Rows from block 7 of a small image classifier, named by matrix and row number. Rows with one number within an expert belong to one neuron, the router's apart. Each number is 128 + 24 x the weight over its row's rms, rounded and kept within 0 to 255. All counts start at 0.
After each expert's rows are labels from the 100 images, of 14976, where the router gives the expert most weight on average: "responds to" is what is common among them. Only what is clearly more common there than usual is listed. The data: capsule endoscopy frames (Kvasir-Capsule).
# router: router (model.blocks.7.mlp.router.weight, 64x384), inputs 330-383
# up: expert up (model.blocks.7.mlp.up, 64x96x384), inputs 330-383
# down: expert down (model.blocks.7.mlp.down, 64x384x96, transposed), outputs 330-383

# expert 49
router.49 [110 140 141 152 114 143 125 117 144 104 120 140 113 137 104 165 123 125 155 122 162  87 114 133  84 102 113  98 140  90 102 113 114 136 121 115 125 117 168 157  73 158 109 160  51  98  81 128 128 158 118 130 102 117]
up.0 [121 137 171 148 151 133 143 189 122 120 107 148 112 148 140 119 154 111 145 165 133 107 135 132 135 122 130 136  53 163 120 158 145 135 157 150 145 155 138 100 141  83 107 168 122 111 137 147 140 110 126 165 112 111]
down.0 [182 120 106  98 125 137 147 131 157  87  85 190 123 109 143 111 134 142  89 102 107 126 108 154 126 135 129 101  94  92  97 151 117 147 115 171 111 130 137  92 108 105 139 111 129  85 128 170  68 129 122 132  97 124]
up.1 [105 117 151 144  95 103 117 159 141 118 142 149 120 144 122 128  75 126 142 117 121  83 119 161 107 121 119 132 165 118 102 121 108  97 121 141 114 111 145 202 109 136 127 138  96  77 106 133 109 163 103 116  90 152]
down.1 [129 110  90 140 106  91 121 146 117 111 142 111 137 120 142  86 128 119  80  98  99 148 104 166 112 116 148 123 136 186 148 145 135 112 140 126 155 108  97 131 125 104 155 117 142 125 146 114 124 110 147  96 100 123]
up.2 [149 123  87 152 108  93 103 179 146 150 120 126 122 121 113 117 111 116 144 116 121  88 119 154 112 114 121 135 157 104  91 132  81 105 103 140 135 130 161 166 112 152 130 120  89 108 136 121 119 126 130 125  85 126]
down.2 [185 170  55 118 108  84 115 140 139 148 133 119 123 159 131 111 137 111  81 132  90 175 106 139 116 124  99 123 133 125 134 141 118 131 129 163 141 143 160 117 161 140 118  72 150 134 148 131 160 101 120 122 149 153]
up.3 [102 118 128 139  93  99 146 156 129 102 134 161 131 134 126 125  99 127 166 114 119  71 119 181 102  84 134 103 164 108  81 100 112  96 113 148 102 101 151 196 115 135 119 135  77 100  78 138 121 158 122 130  68 138]
down.3 [146 128  92 125 112  94 139 153  97 117 119 108 153 117 120  67 111  89 106  96  95 138  83 171 132 133 143 151 103 151 126 134 139 115 132 132 157 117 106 113 109 123 137 107 155 115 130 104 144  99 179 119 114 128]
up.4 [164 118 133 122 153 101 158 143 114 107 158 147 179 117  99 156 169 170 132  85 111 116 135 165 124 161 131 185 177 122 160 123 117 122 160 129 144  99 141 134 122 163 147  87 151 120 123 121 106  95 128 106 120 153]
down.4 [128 122 156 128 137 137 117 121  95 129 103 106 122 111 151 104 161 129 152 106 166  96 177  83 131 134 168 129  79 148 138 140 145 141  99 108  88 143 158  81 137 155 142 169 124 111 109  72 120 116 130 108 134 154]
up.5 [118 147 185 146 149 166 113 175 106 122 153  81 124 133 133 163 139 144 139 134 123 148 126 110 115 105 159 112  93  95 147 113 119 179 143  94  80 155 110 100 117 119 110 131 153  99 120 109 110 112 125 159 155 134]
down.5 [103 163  96  99 150 145 192 125 126 109 140 107 145 158 140 125 152 115  88 144 121 113 133 147 138 105 111 104 134 105 113 122 148 152  99 132 120 126 114 138 128 125 134 113  79  90 155  90 134  73 144 144 131  98]
up.6 [117 131 132 109 106 143 102 134 170 130 153 142 146 112 122 171 119 162 146 130 127 107  96 164 118 122 147 144 169 106 121 130 108 108 115  74 117 102 150 176 117 133 137  93 107 112 141 125 116 119 119 112 122 152]
down.6 [134 129 152 167 109 120  84 106 141 110 109 157 108 145 140  96 100 124 103 116 111 110 102 134 137 192  91 132 152 129 159 123 166 126 135 133 104 137 120 144 168 141 153 143 128 130 111 103 140  66 127  98 136 157]
responds to: finding: ileocecal valve

# expert 22
router.22 [119 126 140 140 134 133 124 134 124  84 143 136 143 111 134 130 151 131 143  97 126  84 129 124  98 168 119 184 121 108 132 111 119 178 153 126 131 120 124 159 125 124 135 148  69 115  83 131 122 180 131 108 110 113]
up.0 [147 167 142 111  95  93 139 158 138 130  96 147 135 133 118 132 140 152 140  97 116  81 139 165 125 135 123 157 110 141 122 151 149 113 144 165 119 141 109  98 124 147 116 118 102  68 109 124 129 135 161 112 111  83]
down.0 [130  89 102 106 155 130 203 167 135 114  91 134 142 109 125 134 110  91 116 110 171 122 128 144 179  99  91 131 120 119 162 120 119 121 130  85 125 134 149 111 149 102 119 152 109 117 161 132 129 121 127 142  86 147]
up.1 [118  82 101 149 102  78  99 128 173 130 108 120 173 125 177  98 102 142 153  99 144 103 117 111 165  65 172 174 145 132 148 133 100 152  91 121 110 105 142 143 150 110 151 152  93 134 136 120 138 161 157  83 154 165]
down.1 [109 119  98 135 114  92 105 151 101 118 128 121 134 130 131  99 145  95  82  87 113 151 106 176 123 114 158 130 125 161 112 133 129  92 167 138 123 152 100 153  96 135 137 127 148 129  94  81 120  98 139 130 106  90]
up.2 [147 175 124 126 115 146 101 115 117  93 100 129 110 144 143 153 118 142 161 157 129 125 113 140 130 180 152 113 146 125 111 111 116 110 142 128 117  92 184 121 101 123 156 116 108 115 147 140 166 127 139 115 169 115]
down.2 [114 157 137 128 120 154 199 104 148 120 146 153  96 144 144 102 105 114 135 113 169 123 169 141 115 124 157 124 161 146 116 113 124  79 131  83 141  77 184 113 103 145 107 137 130 101 142 106 133 157  91 104 130 120]
up.3 [104  80 116 110 126 117 138 170 151 144  92  86 138 133 107 153 124 121 123 118 140 161 101 131 148  78 108 117 135 120 106 105 143 101 150  79 136 116  93 109 125 130 147 143 124 133 168 122 140 156 175 121 114 158]
down.3 [145 122 137 143 152 152 166 101  91 110  71 133 136 115  99 112 136 163 105  85 152 119 112 128 117  89 116 112 148 125 167 106 135 171 104 137 129  66 149 138  88 142 165 142 154 125 150 109 102 152 121 106 161 130]
up.4 [108 113 109 146 132 113 128  98 125  96 131 171 112 130 136  93 149 141 133  80 135 118 126 165 129 128 157 172 106 116 157 146 113 107 129 166 132 115 134 104 143 104 135  96 136  94  95 120 136 147 166 129  94 141]
down.4 [127  82 142 112 114 115 151 183 159 147 124  92 116 115 159  83 115 106 107 109 109 175 103 103 128  94  96 113 123 147 127 100 150 153 109 111  99 128 100 104 105 121 137 139 117 127 150 138 126 109 141 167 115 119]
up.5 [ 94 125 168 156 137 108  98 127 103 122 117  93 139 133 144  73 143 123 112 101 126 130 123 116 142 147 134 127 140 117 133 107 150 136 159 130 131 129 108 122 144  96 120 131 168 174 174 127 116 162  89 144 165 140]
down.5 [127 152 114 114 134 134 177  77 118 149 109 150 118 112 117 153 139  90 123 140 134 121 188 104 116 113 138 135 133 107 152 133 144 132 117 146 137  98 153 109 114 132 155 121 139 137 138 118 131 163 111 107  92 113]
up.6 [ 92 141 149 112 115 152 164 129 148 114 133 177 123 165 111 117  93 127 153 148 129 116 121 111 136 102 154 104 132 124 114 116 163 156 135 109 122 114 140 152 133 136 108 159  95 102 139 131 133 102 146 136 117 138]
down.6 [104 135 146  85 109 128 126 136 145 110 145  81 148  92 124 132  95 110 118 145 128 135 144 138 106 152  97 121 156 148 122 160 121 110 120 107 124  94 146 126 125 141  81 131 126 152 141 108 118 117 100 118 108 129]
responds to: finding: ileocecal valve

# expert 24
router.24 [165 124  96 125  94 111 123 128 116  80 100 178 140 133 106 121 108  99 123  95 167  84 115 105 128 113 121 153 138 127 138 131 108 124  94 167  96 106 117 127 115 142 157 173 114 111 113 140 108 149 162 126 105 130]
up.0 [122  93 174 118 145 165 124 147  99 142 130 126 117 100 106 128 117 115 144 140  92 117 121 144 117 148 121 114 118 138  98 146 146 116 138 104 154 158  98 148 105 143  93  96 147 103 136 112  75 107 124 129  87 118]
down.0 [104 101 145 114 147 119 110 121 125 137 148 102 157  81  79 167 132 182 126 147 113 169 117 133 138 154  90 119 162 154 101  93 176 142 126  89 114 114 138 141 114 144 113 128 114 103 143  83 110 136 103 120 125 143]
up.1 [155 132 159 164 210 154 141 102  97 140 129 171 126 111 129 118 185 154 156 128 105 134 163 128 120 179 144 136  84 123 108 113 140 152 145 109 162 149 140 117 162 145 122 120 152  99 100 130 143 149  93 137 121 143]
down.1 [116 118 145  94 113 140 118 123 121 124 124 118 168 117 116 145 116 165 159 133 139 115 104 115 136 148 101 140 131 143 131 142 154 150  95 121  92 154 126 117 162 138 139 144 139 145 120  82  89 136 129 132 114 123]
up.2 [141 193 120 137 108 137 132 128 103 100  92 166 128 154  95 146 112 123 124 111 147  81 122 112 132 180 119 149 152 129 132  91 125 131  99 160 108 101 127 160  88 153 158 132 122  87 106 126 124 139 129 121 130 126]
down.2 [126 134 132 152 101 107 162 127 139 121 159 159 109 168 135 110  97 106 119 115 129 106 159 167 132  99 163 130 161 117 132  97 125  97 126 150  88 126 144 127 108 110 136 157 109 123 104 151 132 148  97 139 118 142]
up.3 [132 104  94 153  94 127 126 136 145  78 108 117 209 138 101  96 136 103 129  90 145  95 117 115 136 102 103 169 140 134 155 165  98 128 115 156 118 121 143 137 137 129 142 122 127 141 135 128 123 160 170  88 123 123]
down.3 [114 107  92 150 111  93 137 130  94 143 143 122 107 134 116 104 145 103  65  83 102 153 142 158 120  78 127 113 123 135 115 122 148 101 124 152  99 148 105  88  96 138 143 145 134 119  93 124 123  80 152 141 112  87]
up.4 [130 175 113 141 108 158 145 134 122 113 121 123 160 136  94 106 123 138 118 106 115 119 140 109 151 152 119 166 127 130 154 134 112 120 132 141 123 119 116 168 144 150 102  84 155 113 147 105 124 137 152  92 101 128]
down.4 [ 80  85 119 163 136 118 135 151  98 125 133 110 121 151 143 105 145  77  82 115 124 125 123 147 125 103 166 130 146 118  78 118 137 128 113 123  95 148 127 127  58 124 105 141  90 103  88 122 107 124 141 155  90 130]
up.5 [138 117 106 159 106 141 140 139 152  49  95 116 215 160 110 100 129 103 121  93 133  84 117 118 124 124 101 165 160 117 142 161 104 159 118 155 130 105 142 144 121 137 144 131 115 133 122 142 139 181 171 101 118 123]
down.5 [115 100 114 147 103 103 145 137  95 133 134 112 122 125 118 116 136  73  86 101  94 146 131 166 136  91 148 129 132 127 135 137 162 101 109 166 100 134 121  88 108 115 150 139 136 107 114 111 130  99 167 155 116  85]
up.6 [ 91 104 191 122 121 144  92 116 108 121 155 110 112  90 140 115 101 139 138 124 128 125 142 118 109 140 155 110 130 125 142 139 126 104 160  90 114 160  67 108 131  98  95 138 142 129 186 105  88 118 103 139 146 105]
down.6 [ 98 111 138 152 140 147  95 144 142 175 154  92 101 128 148 169 109 147 156 152 122 118 147 132 114 141 106 124 167 127 140 109 120  99 119  86 146 119 150 131 118  66 126 106 106 149 174 146 108 149 101 131 142 129]
responds to: finding: foreign body

# expert 1
router.1 [119 139 106 103 129 144 168  90 117  96  92 132 141 116  66 151 156 109 118 134 126 154 135 112 109  90 114  86 126 104 116 104 143 149 115 130 141  95 129  81 100 173 143 180 109 118 115 142 131 126 144 132 138 116]
up.0 [134  70 129 143 132  95 131 175  94 131 154 137 108 105 133  89 121 145 186 142 123 121 165 173 137 100 106 125 142 158 121 107 156 136 137  85 104 137  92 130 127 118 130 139 136  87 109 152 117 125 133 151 121 134]
down.0 [186 127 109 129 121  98 172 157  94 100  82 161 110 143 110  91 128 115  94 119 134 151 144 144 129  83 123 130 130 138 105 118 159 112 134 140 111 141 120  77 160 120 128 118 129 148 120 143 133  84 136  75  83 136]
up.1 [129 140 116 113 142 134 153 103  96  82 110 119 119  94  94 105 147 110 116 117 108 171 155 135 120  95 103 110 137  99 134 102 137 145 147 112 142  93 103  90  86 148 140 145 141 100 161 116 116  86 115 133 155 117]
down.1 [101 157 158 125 103 141 129  89 145 104 111 152 164 158 151 147 140 130 120 107 137 103 103 102 157 158 149 158  94  90 154 181 105 132 131 162 106 175 142 152 150 143 151 130 122 154 111 116 124 154 178 114  91  95]
up.2 [144 150 169 171 141 167 125 135 137 130 144 143 108 121 138 123 136 146 147 114  79 174 142 140 111 173  99 134 122 110 109 103 131 149 169  78 126 120 143 144 127 135 162  53 150 106 133 101 116 130 107 141 139 121]
down.2 [156 127 111 100 122 107 130 154 143 191  87 159 131 151 107 132 157 200 131 101 149 131  85 101 150 108 135 111  91 126 142 124 178 138 153 174 138 143 109 116 117 183 158 103 139 131 103 149 126 130 128 157 115 128]
up.3 [143 131 129 140 128 136 130 116 151 111 138 149 141 116 122 129 159 159 124 144 153 110 156 162 114 146 111  96 127 114 116 129  89 136 155 107 129 112 141 126  91 132 140 171  77 114 127 139 140 156 128 153 167 131]
down.3 [113 123 142 107 120 148 151 126  92 142  84 125 155 109 110 142 139 145 132 114 125 100  59 115 123 144 143 148  61 137 130 114 125 162 121 143 131 152  92 154 142 153 147 136 168 166  97  74 117 149 144 111  99  99]
up.4 [109 120 119 126 143 140 149  77 153 154 179 101 168 144 152 102 136 122 117 149 161 123 138 145 117 109 125  92  98 118 127 143 117 133 152 109 151 123 154 125 150 115  83 113 141 156 160 132 165 140 109 146 168 140]
down.4 [100  98 144 159 127 111 107 126 125 111 150 113 122 122 140  68 154 107 123 126 136 112 134 146  89 132 164 123 105 125 108  89 134 105 162 128  92 157 128 136 129 120 110 166 100  93  87 105 162 124 133 132 166 133]
up.5 [130 163 149 169 159 146 126 132 149 155 198 156 115 106 132 142 141 116 130 135  87 147 152 133 157 172 132 139 129 127 118 103 113 156 171 109 141 152 131 151 136 168 200  89 129 123 154 116  83  99 107 132 146 134]
down.5 [128 130 138 120 173 158 134 154 108 192 110 128  83 148  91 146  90 124 127 174 126 131 105 136 146 140 146 117 118 132  79 112 155 136 141 131 142 163 114 128 120 142 106  97 136 118 161 127 144 130 119 103 110 132]
up.6 [148 103 153 129 128 144 114 131 119 150 106  82 114 146  96 101 142 102 158 153  92 110  91 137 110 123 111 146 168  81 108 133 137 150 141 112 146 123  89 124 117 126 164 125 125 125 129  85 122 118 126 122 131 137]
down.6 [137 131 166 149 102 125 105 144 161 161  90 148 173 159  94 145 175 148 139 127 131 146  70 105 161 132 152 136 155 112 161 160 143 133 117 143 121 132 105 164 151 137 135 122 124 160 151  94  61 132 134 139  95 115]
responds to: finding: ulcer

# expert 7
router.7 [ 79 106 173 169 106 133 126  98 140 113 133  86 172 115 142 131 164 158 113  90  89 127 135 121  90 139 144 148 111 121 139 137 126 139 124 131 119 151 158  94 126 130  88 125 124 149 108 131 183 147 157  89 123 128]
up.0 [136 138  87  88 161 126 163 124  97 103 144 154 128 123  94 113 115 119 107 132 156 129 117 160 162 109 137 105 163 135 133 106 141 137 105 108  82  69 115 117  84 128 118 166  89 103 118 134  76 161 136 128 152 102]
down.0 [137  97  77 138 141 140 108  87 128 131 125 112 109 115 119 143 128  89 107 132  72 139 120 169 131 109 115 158 149 184 143 126 168 131 116 137  82 128 147 153 114  93 150 102 144  93 139 148 123 130 129 104 147 107]
up.1 [150 127 123 102 163 125 125 135 106 135 105 135  87  97 109 168 108 135 166 147 151 176 151  96 144 106 123 113 132 146 142 108 177 131 122 100 113  99 110 158  85 135 126 155 103 101  99 128  90 146 104 152 135 114]
down.1 [157 122 135 119 144 126 167 137  96 110 110 144 108 124 111 163 140 108  87 133 110 120 125 154  75 115 153 130 133 119 106 119 183 105 131 190 149 133  80 101  75 118 139 140 129 138 103 147 114  87 152 127  71  69]
up.2 [ 92 128 151  86 125 161 161  91 118  95  74 113 137 107 127 117 129 124 109 129 131 138  89  82  92 118 135 147  99  64 128 123 144 112 103 165 147 110 105 140 108 124  80 139 120 135 119 127 131 157 143 135 130 139]
down.2 [115 145 148 136  94 115 109 128 126 129 146 170 150 145 137 133 129 153 128 113 122 140 134 121 122 133 116 149 144 110 144 118 112 144 132 130 109 102 154 155 112 122 172 103 117 110 117 126 112 123 118 132 158 167]
up.3 [119 125 144 110 136 137 175  94 126 134  87 128 136  93 131 118 148 149 125 148 109 138 140  73  90 119 151 155  91  99 132 120 149 115 117 153 145 115 138 164 104 121  94 159 127 134  99 136 145 161 136 135 107 129]
down.3 [143 142 158 148 119 135 125 131 136 129 137 187 108 131 136  81 122 136 118 121 123 135 112 136 129 136 130 115 153 102 126 120 116 166 156 141 124 130 150 166 162 105 151 112  93 102 135 125 141 149  72 136 142 154]
up.4 [162 133  78 143 119 138 138 158 101 116 107 143  96 121 113 100 112 131 140 144 160 172 140 130 184 107 117 130 121 132 116  91 139 122 134  90 136  95 115 139 120 150 150 149 124  92 137 130 100 101  88 151 142 121]
down.4 [118 113 138  92 133 129 168 157 105 137 147 149 124 133 106 104 156 124 111 116  70 119 135 125 125 129 158 126 131 155 128 124 157 150 120 144 161  72 132  96 125 125 170 118  99  78 130 113 145 107 102 159 155 107]
up.5 [ 81 129 123 134 116 116  91  97 100  98 139 109 146 106 129 128 123 101  70  64 112 155  96 117 103 111  85 111 112 134 150 137 119 121 117 150 106 150  81  78 126 118 138 101 139 134 162  83 115  79 127 105 163  84]
down.5 [159 118 106 130 110  84  96 107 164 143 146 166 146 150 158 143 110 151 159 131 188  93 141 117 131 132 125 145 128 143 135 155  95 132 107 100 131 146 130 149 162 111 113 150  92 163 157 148 112 170 140 120 182 143]
up.6 [ 97 133 144  84 118 147 162  87 107  71  77 105 145 113 126 122 115 125  85 102 131 145  71  97 106 140 124 143 110  92 131 131 157 125 110 160 122 108 104 109 106 128  96 128 127 131 131 121 110 140 152 121 123 137]
down.6 [126 147 152 118 110 100  94  90 140 115 130 179 149 138 126 143 119 203 136 100 126 149 128 125 147 120 102 153 146 121 149 107  69 164 159 129 116 141 151 151 127 104 142 139 127 139 147 123 137 151  92 113 148 168]
responds to: finding: foreign body

# expert 40
router.40 [ 94 119 150 157 115 131 139 122 144 119 122 121 144 125 133 158 117 133 192 108 137  79 148 131 123 131 132 116 153 117 119 128 108 133 128 120 114 117 127 158 118  98 144 161  80 124 102 126  81 182  96  80 121 133]
up.0 [121 155 115 138 134 127 108 151 102 123 119 114 116  83  64 137 126 167 114 111 104 143 124 117 129 100 115 115 133 131 144 136 143 141 129 140 121 127  79 118 131 165 140 146 139  96 151 102 132 112 175 128 114 127]
down.0 [171  96 100 102 145 145 131 120 123 148 111 132 126 108 112 160 133 126 119 140 120 126 129 145 101 105 106  70  90 162 123  99 174 134 124 112 125 108  94  94  95 107 130 176 190 139 143 113 132 129 154 107 161  93]
up.1 [113 131 162 157 153 167 133 156 109 125 154 137 120  85  99 126 130 113 113 128  68 103 132 116  89 129 117 115 125 137 136 131 133 106 143 123 163 147  72  87 102 175 120 121 151 105 173 117 113  99 132 132  91  74]
down.1 [152  98  86 147 130  99 123 145 107 116 186 140 101 114 105 118 134 119 106 113 102 176 131 188 148  75 113 110 190 185 116 117 178  86 110 153 152 115  87  64 100 104 134 118 175 142 153  97 114 120 109 129 138 160]
up.2 [113 126 114 134 118 128 141 139  97 129 118 146 127  93  91 101 156 126 113 152  80  92 124 110 136  56 122 120 114 118 117  86 107 142 117 161 126 102  90 129 148 140 136 170 121 106 102 129 149 112 136 130 114 112]
down.2 [153 124  97 132 121 107 140 108 128  99  96 113 119 148 111 105 165 114  72 137 156 118 111 143 124 116 135 131 115 157 128 136 138 142 124 147 132  75 120  99 107 120 141 125 157 143 168 112 144 131 108 135  93 102]
up.3 [127 129 155 164 103 127 116 101 149 125 155 148 114 146 141 148 116 115 145 119 132  94 132 162 100 132 105 105 153  84 143 135  92  89 131 127 132 107 145 142 117 110 179 118 103 113 142 165 141 136  93 128 155 124]
down.3 [139 102 132 141 128 128  77 156 125 113 150 115 111 139 159 111 131 124 116  96 100 129 106 128 101 120 137 109  85 114 124 148 118 109 164 128 127 182  72  92 173 125 165 122 148 170 126 109 166 129 140 113 139 121]
up.4 [ 94  84 141 147 161 115 113 134 133 170 159 122 163 140 158  96 146 130 126 100 128 110 124 150 123 125 149 119 115 125 122 147  93 146 115 109 151 151 121 155 147 114 106 119 100 118 125 121 111 116 127 108 137 154]
down.4 [116 137 145 139 164 132 129 122 112 123 139 130 118 137 106  65 137 130 118 133  93 132 113 149 123 110  90 101 141 119 126 151  98 120 165 174 154 153 154 119 125 105 115  78 149 146 116  94 148 100 135 156 130 143]
up.5 [114 145 122 105 116 141  85 172  82 159 114 102 120 130 105 130 157 106 103  93 127 153  96 132 104 119 105 106 128 127 120 119 160  96 149 127 147 151 126 100 122 163 113 139 153 149 178  96 111 125 125 136 135 128]
down.5 [ 94 101 183 153 131 149 107 133 115 136 131  84 120 177 149 106 133 167 173 154  93 112 138 159  97 186 159 104 112 109 148 172 113 133 152 126 137 131 140 151 105 155  95 126 104 104 103 146 107 147 104 124 116 142]
up.6 [115 129 129 120  86 145 138 145 113 117 114 141  88 109  92 112 138 142 125 123 114 113 136 115 140  85 151 117 116 139 138 105 131 135 116 105 123 132  87 127 136 155 120 177 128 123 131 117 123 140 144 137  94 116]
down.6 [144  90  89 117 129 118 172 125 118 123 112 157 114 141 135 121 122 114 126 121 144 136 170 142 127 129 171  80 117 164 122 125 141 142 114 124 150 100 136  96 115 123 135  98 133 151 143 119 170 154  89 147 130 142]
responds to: finding: ileocecal valve

# expert 32
router.32 [118 109 123 153 117 130 125 109 125 113 113 144 173 108 143 125 162 165 139 121 164 115 111 131 120 113 109 143 133 114 136 139 107 130 116 114 116  85 161 171 103 135  99 187  95 130 115 158 104 164 122 104 115 136]
up.0 [118 153 148 138 163 142 109 101 138 148 141 129 195 127 121 105 185 156 137 144 160 140 130 127 141 119  90 131 145 131 159 149 135 142 128 104 103 147 190 198 117 118  86  85  86 109 133 163 102 191  93 130 123 151]
down.0 [131  93 120 118 119 110 111 160 148 114  74  85 132 114 141  78 113 162 142 122 149 123 116 133 164  81 135 145 138 201 138 147 143  98 111 134  71 125 108 150 110  60 127 149 123 100 139 138 105 131 137 119 137 113]
up.1 [ 99 103 171 122 124 125 105 131  91 117 119 159 161 104 133  89 153 123 142  90 103 105 111  90 108 136 136 111  88 120 114 115 131 130 122 127  90 163  83 107 162 132 131 151 178 137 110 120 119  89 124  89 122 124]
down.1 [ 98 129 102 111 161 139 128 179 141 160 117  88 123 120  81 135 138  98  85 154 123 158  85 135 130 120 104 157 122 188  82 123 115 124 100  88 155 132 129 131 153  87 110  88 146 136 147  99 127 109  97 106 169 132]
up.2 [ 89 107 105 106 119 103 117 139 171 176 148  90 150  89 125 149  88 169 144 127 114 171  83 139 145 129 124 146 111 161 136 132 129 148 154 120 140 119  88 122 160 113 116 119 145 151 148  68  62  86 113  99 151 136]
down.2 [152 134 170 146 125 135 160 109  82 122 105 139 109 110 105 125 152 137 109 144  68 167 173  91  97 159 120 114  51  99 113 105 155 181 156 129 156 132 112 140 135 156 140 105 139 105 107  69 140 100 110 143 136 102]
up.3 [115 134 145 127 171 126 184 105 137 107 102 173 135 128 127 102 162 156 123 134 156 121 178 162 111 132 101 121 154  96 115 100 140 185 150 116 150  97 128 152  92 121 113 123 109  84 137 152  99 153  91 142 128 136]
down.3 [117 126 136 155 114 109  85 127 153 105 113 108 124 166 112 134 136  95 158 139 166 152 100 123 164 120 169 119 135 184 129 196 108 109 145 102 119 119 144  98 113  93 128 148 142 144 132 147 121 145 114 117 124 162]
up.4 [137 114 107 104  97  62 129 169 128 104 122 151 155 140 121 111 165 107 100 119 159  82 119 132 143  90 158 125 135 127 105 120 139 118 119 145 144 120 133 177  94 128 141 159 114 129  95 157 130 155 137 128 107 117]
down.4 [ 89 163 100 107 122 114 135 176 134 150 125 111 115 127 123 121 109 113  94 159 123 177  87 127 118  78 140 117  98 156 120 140 166 146  97  90 139 131  84  92  99 114  96 110 142 117 170 128  97 118 118 149 109 138]
up.5 [106 137 154 108 104 137 107 110 128 116 179 147 103 141 140 150 113 118 137 109 127 128 135 130  83 122 128  57 155 133 148 104 117  99 129 130 127 151 127 102 132 132 125 124 115 141 123 139  96 117  91 156 148 127]
down.5 [172 118 161 160 143 175 124 185 121 113 114 115  90 167 156 101 143 107 119 162 134 125 142 144 109 140 141 107  95 101  82 115 111 153 197 103 132 134 123 134  99 134 138 124 149 132 103 134 157 166  63 154 123 130]
up.6 [ 99 127 112 145 128 137 108 101 161 144 133 115 175 137 140 143 161 163 153 119 169 104 151 143 139 103  89 154 161 117 148 148 130 136 117 110 126 106 175 187 131 116 120  91 122 111 171 151 127 159 104 140 138 185]
down.6 [124  89 111 147 111 102 105 164 167 102 112 104 152 148 163 118 106  96 123 105 123 100 106 129 146  79 133 141 116 186 152 174  80 105 146  99 110 147 136 148 126  66 122 155 136 113 134 178  71 106 167 110 141 142]
responds to: finding: ileocecal valve

# expert 17
router.17 [ 79 106 148 146  89 126 110 115 118  97 100 114 170 103 103 147 145 123 130 101 155  93  95  94 110 103 126 122 133 113 125 107 118 127 114 139  98 120 133 138 112 146 131 184  61 126  76 125 133 164 160 105 125 131]
up.0 [139 122 134 153 140 130 132 195 140 109 149 135 133 139 125  72 123  77  98  61  91 113 125 145 109 124 146  86 140  91 125 163 103 127 102 178 170 170 114 116  90 116 157 135  99 146  98 104 146 128 119 119  89 117]
down.0 [150 153 123 112 123 139 123 118 148 126  97 107 139 109 158 101 108 133 129 131 130  82  89 149 131 121 112 141 119 135 128  95 106 146 136 120 143  87 120 169 135 107 129 110 115 117 137 152 111 135 122  83 131 162]
up.1 [ 92 101 140 183 141 153 115 128 119 141 172 178 129 132 127 129  95  95 151 153 135 110 133 127 127 126 107 100 137 122  95 117 108 113 131 146 122 168 164 120 107 128 149 121 131 113 117 125 109 111  87 169 114 101]
down.1 [146 129 107 158  97 129 147 113 134 123 116 128 117 108 151  88 170 113 120 134 139 120 139 157 105 147 151 151  89 120 179 145  87 137 145 153 201 111  81 114 138 131 124 141 143 118 151 130 178 122 111  89 164 130]
up.2 [151 138 115 113 110 108 105  84 141 105  77 133 140 117 121 166  89 154 157 111 171 103 118 182 139 114 119 156 119 157 149 108 131 111 126 115 122  61 143 145 137 119 133 141 106  83 112 140 128 158 120  93 178 168]
down.2 [119 113 154  93 157 143 110 105 113 173 161 140 120 116 102 142 139 112 140 154 121 104 146  99 133 119 110 123 124 149 103  93 123 123  98 121 125 143 146 139 138 133 119 131 137 153 144 152  94 130 152 156 160 127]
up.3 [125 108 121 136 122 140 149 169 117  77 127 138 110 145  97 100 137  75 116  95 120  90 145  98 103  75 162  94 114 104 113 147  98 102 106 164 171 135 130 149  74 147 128 168  90 126  96 127 129 153 160 133  81 106]
down.3 [101 120 134 137 103  95 105  93 116 122 122 114 146 135 157  97 104 131 146 122 117  87 121 160 145 108 148 155 114 188 141 142 117 125  88 123 137  92 110 146 125 105 159 113 126 148 111 155 102 152 104  91 152 139]
up.4 [132 121 142 150 112 130 165 152 129 104 172 131 111 162 144 107 129  96 117 102 122 101 145 100 101 101 166 124 118 108 118 162  94 105  90 169 115 135 129 154  84 106 112 158 106 123 103 131 103 173 134 168  84  97]
down.4 [142 101  95 111  49 110 144 116 143 128  98 111 129 143 111 113 111 104 140 113  75 107 123 191 130  95 154 146 139 134 163 115 174 141 109 115 112 116 109 137 141  98 161 116 136 116 124 121 117 107  98  98 134 112]
up.5 [114 136 146 143 117 162 114 109 112  99 136 111 123 120 151 125 130 124 154  83 183 132 151 133 120 107 127 105 146 124 165 129 101 135 135 138 109 112 163  96 135 102 106 173 107 131 116 143 169 158 143 127 184 137]
down.5 [ 95 105 151 124 117 133 106 122 108 137 132  96 157  82 113 151 106 150 129 122 114  87 100 136 116 121 122 160 172 135 138 121 141 116  94 124 107 106  99 156 126 137 140 111 129 160 127  75  83 168 152 103 118 116]
up.6 [ 93 137 130 175 133 132 132 159 129 113 165 153 103 132 130 107 125 100 116 132 116 130 139 128  93 122 129  73 136 129  94 117 119 110 135 111  99 136 122 121  85 137 129  95 127 103 149 137 115 118  65 163 139 136]
down.6 [161 127 108 167 144 113 129 143 144 114  81  94 128 112 117 103 169 135 104 152  89 140 145  98  99 106 109 132 108 139 124 124 116 139 102 144 184  98 142 101 128 149 129 141 174 124 158  78 147 129 136  99 136 143]
responds to: finding: pylorus